A small image classifier, trained from scratch.
Training: soap at rate 0.002, 7200 steps, batches of 256, held-out accuracy 76%.
Rows from block 10 of a small image classifier, named by matrix and row number. Rows with one number belong to one neuron. Each number is 128 + 24 x the weight over its row's rms, rounded and kept within 0 to 255. All counts start at 0. Numbers have three digits each.
After each neuron's rows are labels from the 100 images, of 14848, where the neuron reaches its largest size: "peak on" is the class under the peak; "strongest on" is what is common among them. Only what is clearly more common there than usual is listed. The data: Sentinel-2 satellite tiles (TerraMesh).
# gate: MLP gate (model.blocks.10.mlp.gate.weight, 384x192), inputs 96-191
# fc1: MLP up (model.blocks.10.mlp.fc1.weight, 384x192), inputs 96-191
# fc2: MLP down (model.blocks.10.mlp.fc2.weight, 192x384, transposed), outputs 96-191

gate.259:102094120114145091131160159127130106092176110123111117136112162127124106121096138126134161163121106147138139133125112103156107118142143123153123089147128099134133111165126149117139114149145107156143151136123121108100137131135120093143127140170125111101090163155118149138125168117113117099
fc1.259:117163167128113158159150138114131136137115105149105155162148135146119139107165117126103102158133149095098098131153157114160127103115136130133107118100166115110099158150140150145139126112100120118155117130114076103104121168136114118084159156060117099111133150118168126112140106130118096078
fc2.259:141152148125145166115114113114179114131112114090107079140159147136095141092129164111127118062117089130116140107144101164087101118121097132116142119135100128133125107138112143137141110089137085098135112141175171059123126169113165143149152165097131102111102097165131089130099124137108103127
peak on: bare ground
strongest on: bare ground; main land cover: bare ground

gate.358:150102102106095132092087132147120118148110156113142144150106110079147180133109130129168142110164154124092137153143117097108081116146120133157141096129090111142116094137139118107120116110144096096091159107179140140180110128099129159164129132118174079113113122092165123160114179119140154131
fc1.358:139152146123123120134162167109153160123115148145117152095091136143099145176201162115148128136107122089124114117121139166172128126137141097125127129125122110093157083148124171112144121128128120118094120137153154133114139129136131101138126139137093112119136112151070139097068072133104180120
fc2.358:157095121113152164091143128147117140133169121140123105160114139150146147097098083153199112109153100135123109145131125142142125143125155119152156134173168138139155112069121117113135067120151120144129112116132115157141118112084102131133117096118110098091117125100139159138141132132141127137
peak on: clouds
strongest on: clouds

gate.246:100109113142117112143121159117125143134143113128118129115116171114127140152124122087130112151139139132121136102103147107154121115103154181164106157117130137079132115151154089175125157144135113113118103111097113136131140172148110130142177116081110146134159163130124117163084169139106147117
fc1.246:124145146131124115104130151141118072145131116088107166183144181135115120082089166103111092132128144142133131110126119107129144114124135128102103152091102151145142118152156111157144092159162088143094137088139130145138094118110105149106102135144099110141124162120088121205123105124134139158
fc2.246:107118127110088137111131119107122138096114147136163116117102119110095117116081137131123104129098138141125145096137135163124110120150142113143150138095123112071092096090121122152130145175122134102125134175167132080124114132190108105153130102125112110132160178135108109108154088184139159127
peak on: crops
strongest on: main land cover: crops

gate.331:130104113138133083107170101111133085123155088126144143118150073106167127139152152131118131152138158142104121150114145145085141145116150124121147136089095189114113120121159129145133134141179082185071107169156137170130121133132148104175155145088150144127105111133154115106125113117133140111
fc1.331:129137143123068134138144123132132172116149111187105171105122156144115104113124121163131154153118091115111147137125096114157084125131134103124084163136141123148158104158147152134136129126089133130193139157147139098160160113166121197115106147144144127125156106166100143137123118154137181124
fc2.331:097109148112131112153092131115139094124152127149132122147121140182103144154117117129129139103098123135117153145083131150151102131092154166115111125100122117117096150097139147092110130156123113153098158180154148158153080148146101108113134113091146132145137117153112141156146122188109166152
peak on: built area
strongest on: built area; crops; main land cover: built area

gate.334:141103115127123126154161131149113130124120123152100150154105112151136124132098169154119075136098139129119139140098093125126143093114102177178155128106171124092127142089171097119147153161179094145176102131130088114154119144140135147115158097101158118158132147132092138074139098120144118107
fc1.334:157126148137141113132119148101157145133135148148105112114175139143130146155146119109129099127155107113128135109146137107151123100201113169153114112129149157119134088075134128079151133088113124118131137108121054101152108125081118147169135119113122114165104153095083190123099133083107108122
fc2.334:096090159156129157157105127138104098160132150102133136123140122135120125114133150126094124117111159140104128105180138122133117107117084146142120130109139118122148166164135127167131134152157128069127165167072129134113131157107149096140151192175146130103133135109121140135150096170138115074
peak on: water
strongest on: water; main land cover: water

gate.114:128149136143114129145144115132106179144104133080113115127102159142132152126109182116139123139142147166114179107158168149161102102113122152120146150125167088143119146158140139125102160118121109158133118123123176109150114169121090177156132151145128180152112106159147071117108170092113163116
fc1.114:097097140141124147153149154136163121114118120127151121148180126115117067090128123166123142146131101152152149104153113120112150150135112148134126125122121076171148171112110160124134133103103175110074130140160067119108152150116086124151143123139123101145114133118105122157158167120102139115
fc2.114:143117117125122162158142117169123126119132121111059156109126166152078114089118131148151096110165157128109173181117120128093093168102127154153124126119152159129108118104144172141103109115114135125180132103118140172122134108123135131124134161163120122136120150145102139151115137124164116144
peak on: trees
strongest on: main land cover: trees; clouds; flooded vegetation

gate.327:124188138169161118130116162155097115084133117142143117159139098133155122164106119129171124111129104155108144139158121092093140118096124109113104126127143180122138106137088103126132147133102147109136148105138096143118106166146084143117110067145136136107107147110098143124141140155149163121
fc1.327:125097134125140138100144155119088131127154156085133090105113140165048134139148114134125106130150115103139080145089102153118135143095115161126127144134146148173131152144074108125146163131101146148096145095154131117123100128131111138119113140091111172141126143138122137138062115119148153104
fc2.327:110097136140116119111107126139096159181155148090131164112135187102160101153160128136115080153139097130130109141152138160143123134138148153124136121117156106144101132154182103102133160139101149122121170133111122118164093156147145130092087118128124100082130144161124116140137129140131154098
peak on: built area
strongest on: built area; main land cover: built area

gate.176:094165132161135135118154150074119131103158160122145136137135132155124146121165055147114102120107134091114100107108124085121155162145104093127148094127101108112135139161122116116142098120086141099150163144114111146118122152187080134174102155138162133143131135114096128160140145112192130129
fc1.176:143120138101095112133109131169122149103137153131115092086153129128165154101112120169166077130133136186077096122148166134164127140131096091115128085128137128151131145111112169161170145128127124129115103098093130105134139151121117164162103118113138096122097161134099102112102112162155109150
fc2.176:153123122157132119117118176152168092111150141119159134123166128168129115180121124163123099117131159143098126130135107159138143076165114129117170189072117125155156130062096132136127130133115135147094147131111072132135101116139113146169136102142154126112111127127138130092168122140135161124
peak on: rangeland
strongest on: main land cover: rangeland

gate.202:120064096103125085075176135154139148142117181115112146113118162113146138121121140095113134133110171110166141096111107097090138137111099102108122079142112182128112122137146158143145129139168124158149103126148131134144136111114090091154120144142130113153118135135115129139131140088101128120
fc1.202:141143138117114119086165109137124145153132081135163135136123153128055090175066091163127140143110168133137119133093135105129100133117114167142133162093118152133136147087112158109141134144143135127104126088124104160092173130157169130087123145153116095091104092137112110183175153102153109120
fc2.202:079113116130143130156156145143145128160147169141141132147140115124153140113077099143119162114103142155082125111129096089122128080181170118119134125117144149088069109143141169153110144089143124127157126130127166149154135151115132146114141124112148150117113135150105100158094122123147145133
peak on: snow or ice
strongest on: snow or ice; main land cover: snow or ice

gate.211:166136104143109139110110133144102140128088153097153086144068101099160151121093105125105195157150162116184211102146105116128098104115119129109130135152109124154123128140112103128136101134119070098111149057095108163112105135137138141081160138124113114125142119151122094122149142120142120132
fc1.211:133159116146150142110138119116113173127136115135138153135157145102088156129158124154136107150094093120090119095087126117115127135089134137117154139107133126084158177131153112110116159115102144091134108177104123069141082152142120167079134126102099152123163114127112087120161094120094167118
fc2.211:100135132151119152104141153155121119141099155126123166166157103109100137122111160133135114117135130115130120114128123122102133120083117095142125089118103149141116102122152129139132094131136115170058097160140130125121140114112104103097095069153112097139120199128110173116144127091194111091
peak on: clouds
strongest on: trees; clouds; main land cover: trees

gate.158:127103173135154106143117163123125161104085113149139109150099172134177148095103098097142119103133175133107094148083101123117114116136178131151142143101151142121109116113092099120134098085142151079139155135117111114152139094132141117122071132100131104139130090142173110138125089135106112119
fc1.158:119126095126134122117079093137120112126128094164133136123130149129158114115149152146154101168131097114124172134129115100181114138137182146126120071119128146116101127176136144133117146155135145171109108105149139112140139152137138170162155099095120107161129201144199133101136155176154104110
fc2.158:123130137096082167156138113103125103129149132116135127124146112124153133130171107111135109142156119100135117126124125128118115158109187155144114133090110129187126124172092121161174098091156139116127107138098128113077136126097134110132132139119103133142152113091145165129127140111113089138
peak on: rangeland
strongest on: main land cover: rangeland

gate.75:130155134129159165091148140101096117133136134128133124157148143148098127195125106140087122116137145121072152147117138149138153158093126140096100111114141082107122105117095151158095146094096113106072113130133154118135162151134104115121136135122130145105142130135109145138115130148187118107
fc1.75:168123121162139143079110100120152114103108078129118131130120061102148084126165155144106107156102163166148157138172140160136162125113122131138142120102152166114142070110130129145123126112180133104125151115146117118105129152141119110136135122140145172142091118109144115145163120160147105128
fc2.75:121088140154119145142173133118133077145143145113153091080168112115085139139117155112130122160152164103111153146152145103121166111157128115121084129088123120158126091092133109116127128146148093136138147144172112063183125173121129103158145126120147143116135105114157154117157147127098089145
peak on: rangeland
strongest on: bare ground; main land cover: rangeland

gate.148:118098130135108108155137136124109138125137179132145133136129151122125116135092154156116091123116142110108148081144147158084147183106138133162121176129121134126155102118111122087160132139177102136144137115137180129145143122122116112066143121142121085091137168152125141137153108115135124130
fc1.148:130118091096131127138094118149127179126129128092160128101142088162135125117099161120077099092138105076084119107122118123133108098124137154150157124132129142165144137124096155128141169148134103159103112126118158147134156122129133154100129130153126141107112096111164170122156135115111088130
fc2.148:102113129149117104133128181105151148147156138100123089114128127133147140139155176097141147169143142137136115133128120123153149074099096136127137156119133122095110147132109062124103157184121113154172093114119120172108158096120103112147198152124150141130187115156139153137118129200119155132
peak on: clouds
strongest on: clouds

gate.198:166179121147118148132093136128179122123150098137138104114128133133108107156137137152095097161167122116130152112120112102165140098118103147113146162118099152101135109148122105112158153146116145129082157132149120074114124113115150138138195117135125119134089111136156173151149126135144104107
fc1.198:118089095134149109126167159067134161151116143118140146154122102126103106125152165156129143147106132155113134101105113125155149142165170122152135098129106080114111106129140087126155133122134073098174117121073139119146121138141108086160131096096119158122121126123140160075150143176133114100
fc2.198:152158172162097126128126109128109135164155101129138130125128158139104120184141138114081088144099129108132143120137157091117137132158136143115144146145105114130128105173132132101124114098137128115129157121136115101132152171184189120106176134092144154095161093162111138167096112153147111146
peak on: trees
strongest on: clouds; main land cover: trees

gate.287:122139113137141111116131137171106109105078102070128129129094149126115100088122130137137108094125121155158085169144095087110116111125130151127114129136139116140119127126109169164149151082138153130157140138139118110145130082142122158155113126129112128132142101117135163107121124124125129088
fc1.287:174116114124113147137133137151130130137128158131126131133178125113142132133125133138143115143133153137183088137179143132114145101098139147101130116139177145116158176144087138094147098140106149106086136145119103150144135112154100102161135093096108093151064138143129142122132201123129122116
fc2.287:112151161165093149171110134109130107129106137119151129132113160091109093099134105117143179154141138122127096120135086131159170126114105138114144109152125129111116127131144145154114175124113093131152122115142120161146140118121165147141119124125113142146105131121106146134134143155096159128
peak on: crops
strongest on: crops; main land cover: crops

gate.34:109148108120107111157138141143199112124136123127098084123152143105153129126090114132138150118118120136133130124142140135121127090093170133105114126133148116116139149168135152167138094124087153180141086151127096151150188154106169107139096137118142120118065101154116140126133102113132144106
fc1.34:112098133109164119153110110120127118076140102123149092139118161131120116139105100094160108096154143146179128112045139180115119090167134168144110159142098142146127141153107171132126136173127128113124163135161132107111094146123113159125130127113128132121167110127180091149124157088113129123
fc2.34:143098147079144101154142138154106130137135147136110112130105164104126184118093153153158161123101102140138107126141112144144130129143096079149134133140109154095149123111126199091107143118110124117133080166144132132111128141112130114098102149107132108112157155115152139112143150155158153113
peak on: trees
strongest on: trees; main land cover: trees; clouds

gate.64:123124131138131059128183143121132109155114121141137156116145097107161163142105121125095118144136160153121121121095135149123188110147096135143137087116160142137128176125140112114214155157128111095144143131146136111126130146088140134131147133130095140072115107108100138119121157108126092136
fc1.64:140109128115145121113134105128161113156110123125117100165126158091146102130087153148108137130105141162160180114120103113131146123174134172162140110120140155164146110105124146121168092139127140176103111118107179072177139104138077139158138130128159092156121127125135106141146100151149129129
fc2.64:123091141073164107084119099136141124181138119127138118138096142175157133121136139114086105127132079088095079121158103128107091154161108152145173103109147106126097130121136118090145132127125121149123123128132111173156147159098119169147143126136079120163130129155108089142131132144117122145
peak on: water
strongest on: main land cover: water

gate.134:192126118120122134136170122132117168093151125139200138137175124133171106112129118168147109092137153107119102154136171105131139125127173113121130106126093109150104109121105113144124107112193093086125146176121161124118114160124101113134136111170121105125108084137152132121089131153136114112
fc1.134:154122101127104116168120133133063149132109143120139148143073167114117147134131113136124155094126138108117158090127108110106154149112097111162121136129125168100118073107113178143105126102108173097103108142115166086117082133157121112127107169140122098073139120133139132172166156144116147162
fc2.134:109141152174141134078090124127124136157129130125155114133113143145135152156122146128110159153138153125125154116117117159162109137122153121120117113126122154103098123129138139150105134131120102173100105110147160156115142145114136154108152148119146097149159131183159134086124185132159098133
peak on: rangeland
strongest on: main land cover: rangeland

gate.189:147132165105113127094105106157131088159113183142122152133130139142145141116101119106124140118203131113144156125144136122120101134166135112145131078140149168150101109118095110116151151103132124102109128127124154124135115143119082147134109119116155113132156068068160126122114158146103119123
fc1.189:134127137154177132150092102095128182167160127130076103122128068136133109121140135098104104096163104182144115129140079122140155111121171150134146109109135151141107129146100127112176131124121052121131142088171139144150121115143158138172106134110160138145178082124125105158117168115082139088
fc2.189:151110084139126118109151126129116130176088115129107137156126107157133064106137144155121112150122156119100143127120171124138081120179138128126145127144153134100106098147147116159124109139111167131112143131149127120135136108122098130124138128161100118181126108115153070106128124097097178154
peak on: crops
strongest on: crops; built area; main land cover: crops

gate.38:129160126106110138118100126113115175106127116135150140155174126108143152106097116126173151119126104109120152148158099145134113135079134152100123099114093130150103135092119145107114149114169165090121143122141121146136097091184159134123128129088120137160102144113102115064116106135145164116
fc1.38:134131099169126166134134168108129132081090087130131130113133140149143099137108116139097133117132156136102108136112150166101171147165112144098147161118132103118111141112123145150130149132142145098114169114118151141117128102116116210186197149161098119134157100126065097142139113105166115098
fc2.38:108126135111151129118095121149137125111154121119114126153129112130153134140168090131050168118125123146142112139128114158165137156092110116116123128121121168130098093137148152089097106171129094126090122090120131119127141102117142125143110086183125123152081097154139140135141135141152120140
peak on: rangeland
strongest on: main land cover: rangeland

gate.299:088121107095084124110132117136151185130107149079123130128113118153175107089122109136119099101096133085129168128191127123128137137126121158101070140136118169089151116120109159118143135121112127136138105107142092104143157087109100124110135112117123136111129136102153167112123126135180097127
fc1.299:141159153152100121132141134164123135139141067138136133111130120129155137130108090093088117127099115101124119134118176181175104132142102103131112137113134117102140120145106101119132096110116111095110137109105118148106173094114146136139199136133125104118125121136116141120130139163095100047
fc2.299:152179056100120111118129122142137133138118165156183148149125110159127110132122099155107142108123102119152126120170127085148146132147102127106141145116153110114088123148117124144144111135164144127144098103104124171115135150138150147173108132106150113154135151146099115127102136168129096071
peak on: trees
strongest on: main land cover: trees

gate.63:135114135102155149099132109132151111154099173159122134131165187117123105110138179160146102139110131084074090154127131124115164122146115148152075115119122098073166096095111109116110104121151115103122122126133118147117120099166129139137135141112106098129078091077155163172129136126138144130
fc1.63:173115133164126139134091165124107120106158112094123143122135100113111115164106150098144146107127147144147142180163159131113092126112166095093129120138074100137116170126104132115099136178150137096137113115118132134132093161126143124122100155139121125183133117152122088111119170084148139127
fc2.63:099100111151100122102144171104176117124124132102147141103110114155105065148178153106138143146136161127126102152099142172153152134116098160141108111134145112148180170088146135143117125105147141097149147129148088131134148136162180105111135094131185129139127088140120150126161162150142130137
peak on: crops
strongest on: crops; built area; main land cover: crops

gate.20:153147144141159131148125130146145148106146120102147143140102097106097142117104178153160109138134092140093122126111143109120107129170123091153158114124118122093159116111133146094112140071150139155147111112113112084101118101137141098115118115140121141150128153092124166169082120145166130093
fc1.20:131126105141140105121142180123098113102096059104113135118153092118092138124111113112134118168133146134123147152100158148145151080141158112139136105127151144110157119114186114140132115129119102168159134134132102130111097156078128084128124113138123135112130127119164172096078098142140151099
fc2.20:133120118103135127127158128108129109124116127097121147157144125102152124143123146094155106120122101078102124102131147123130182110112165101160107156105120126135086108123129108116112123144136129108163117153113109167150179099122112147163148136107093084172130078148119128100140154169147091182
peak on: crops
strongest on: built area; crops; main land cover: crops

gate.52:116140099154108124146143108138145169149125103148141088128116122099058152079130178142155160125101127169144102130147143104113127156142129135106118122139143112142151080145171182098109147174104139147131137138102158097121158069108128130189134139103108147175138149127137167165109113132168160106
fc1.52:169086139182098116135170089119116160137095150146125137138081133166124132129139126131126141195108119151111142104113184128084128145155134127151109129127105112142147118122158108154169153142132104103163109143082136104114172112141111130159151151089142098148152146125152163168084121134118117095
fc2.52:146123119157098116127149170091160155096153120145100120120121126136173109150183123144130179144147153102144113118127099114116093095090116121137072115118148127104082171134124108098136144135165113140142123147137145073175131157130146153095111088167113092119151142131157131128107117133097086148
peak on: bare ground
strongest on: bare ground; main land cover: bare ground

gate.187:143122136117127154101177087097105160109106146123139107113113100083148106099106102162098126136095117157183132147128169157129155161127105126179145136100138078124132103116122135093126103146125129171112113107157132088120133174100115107122143145112126135137151146132081140124087129104148129158
fc1.187:100110142131113073111137119116119096113160123130146087115132142142140095061113154121128149155097141121171101144094129126124165144143092141116133071168103140181073124158090163183131103084102120155143109149126162118145141120146107161133112117130119143126130128133179148145137107157121099124
fc2.187:117109119096142096104172093099135149150147118175097125117180134115119081165091133124123097111144127110119122108115124094118124098126149110140100103133142158115126136152157149079115092121127125100171137116133098124091090107117109109113105096128120142121131091132181115111129148099117118142
peak on: snow or ice
strongest on: main land cover: snow or ice

gate.56:164098116158104114136113148125118110041154171154160082098146143110144150155117094150106114121124145136175118124142148140124166094152156128136140119121141112140153172130120144156121152147123091128170128114082102115108117124127121142152126082136121090154158108149125119096143173139116147108
fc1.56:124102106113157151090123152128148185198146149130153135121130154176146141128129116136102151114159113111116138100143105125135156113174099146134116163129114133174138111124156189120123111093144141128115166140118173106113164087098145085123136122132132126137112136075143205122127181151085110110
fc2.56:149156102163112092171169111125076148204115124139102122107120117135174154117119139093087084134140142123115110086118139136158101134146121095165109128125135151139138135135139085117138171095134118127130108103118178137126141133119116162124146099174095122137127133143156122119111136134110121137
peak on: built area
strongest on: built area; crops; main land cover: built area

gate.245:100088139113125147110155116160155154128110122017145153096084132105120168140094140123097168127147127076186116134117178147180099153130100100127105098111139123104108093140123126121129136131142116112119168125121138106114136137104128119111164174102184161134157121096128149160151109115122132125
fc1.245:120113139120128109115144136147140117158115136193124136181136121125150176112135082145126105116141118107133117160131119149099113183177153080146098118095125131135130135110118124112122129106121093124115139116106168157171159156122114107112151116123130116174147163147109134174133063129143171107
fc2.245:156118116087110129122126137148161100078115122164131130104130141116106129115118083067155144085116113081129126095129123099117105137098152145120108139143100135137149138123132118114135148128193136146135116128122132103151126150187139100160159138164144152130139130130137090125076162088106121123
peak on: snow or ice
strongest on: snow or ice; main land cover: snow or ice

gate.159:112136125113132090168158113140139135121142120128150074147111113154094146131147098070123105118102147136119085104154121158102163155145108125147169136128119119115146100101195152132142127111186101092125114152106078088100160124155147116114112074149118159155140115114164108163143098111118150125
fc1.159:126067182107130131119137115120124139147102110134135134121097167132134120180106128142113123123155128141156143094079082144133168160092148143101120155093139141114104121126134144141137143135107122135119109101157100152143123096159157130141119136144095075161186134125106161201118131132144116100
fc2.159:070138107090106137148135138156164123084156100145154066110102138122139111165121111111108143126146122128140117171153177145184141128082105156147123149143116106125139140138155112096121128119161113115132128138115124096128134130144152077123135119153112091148136101122111133120158124177146107149
peak on: bare ground
strongest on: bare ground; main land cover: bare ground

gate.79:099102122119123101134075148126107129105142109087091107079102134092118132144168156127120139152099152164109151113150116128117151199125128125130149157149141162143167128103131135110143107085127108123133166142107128137156098139136135103137145115147114105101139098120110150115140148129128108125
fc1.79:099136144057118158126132125156111111148121115132151123135091111140145139176143163162132133125132113066152142144141134097135142152126126117126147171136102134162127174140112134166136116160105119137159186138101135061143081128136155114141143115100112121146140079111118125143131127115105127160
fc2.79:112088100121132075135139144068146184136145126143107085156151114118099129096150123158117108146117121174119144111129108116135168114141161134157180148153143135112100155135190160130111132142118115139132141138150107120122111113154107141140117153092136094097129118164130160143132125107179162122
peak on: snow or ice
strongest on: snow or ice; main land cover: snow or ice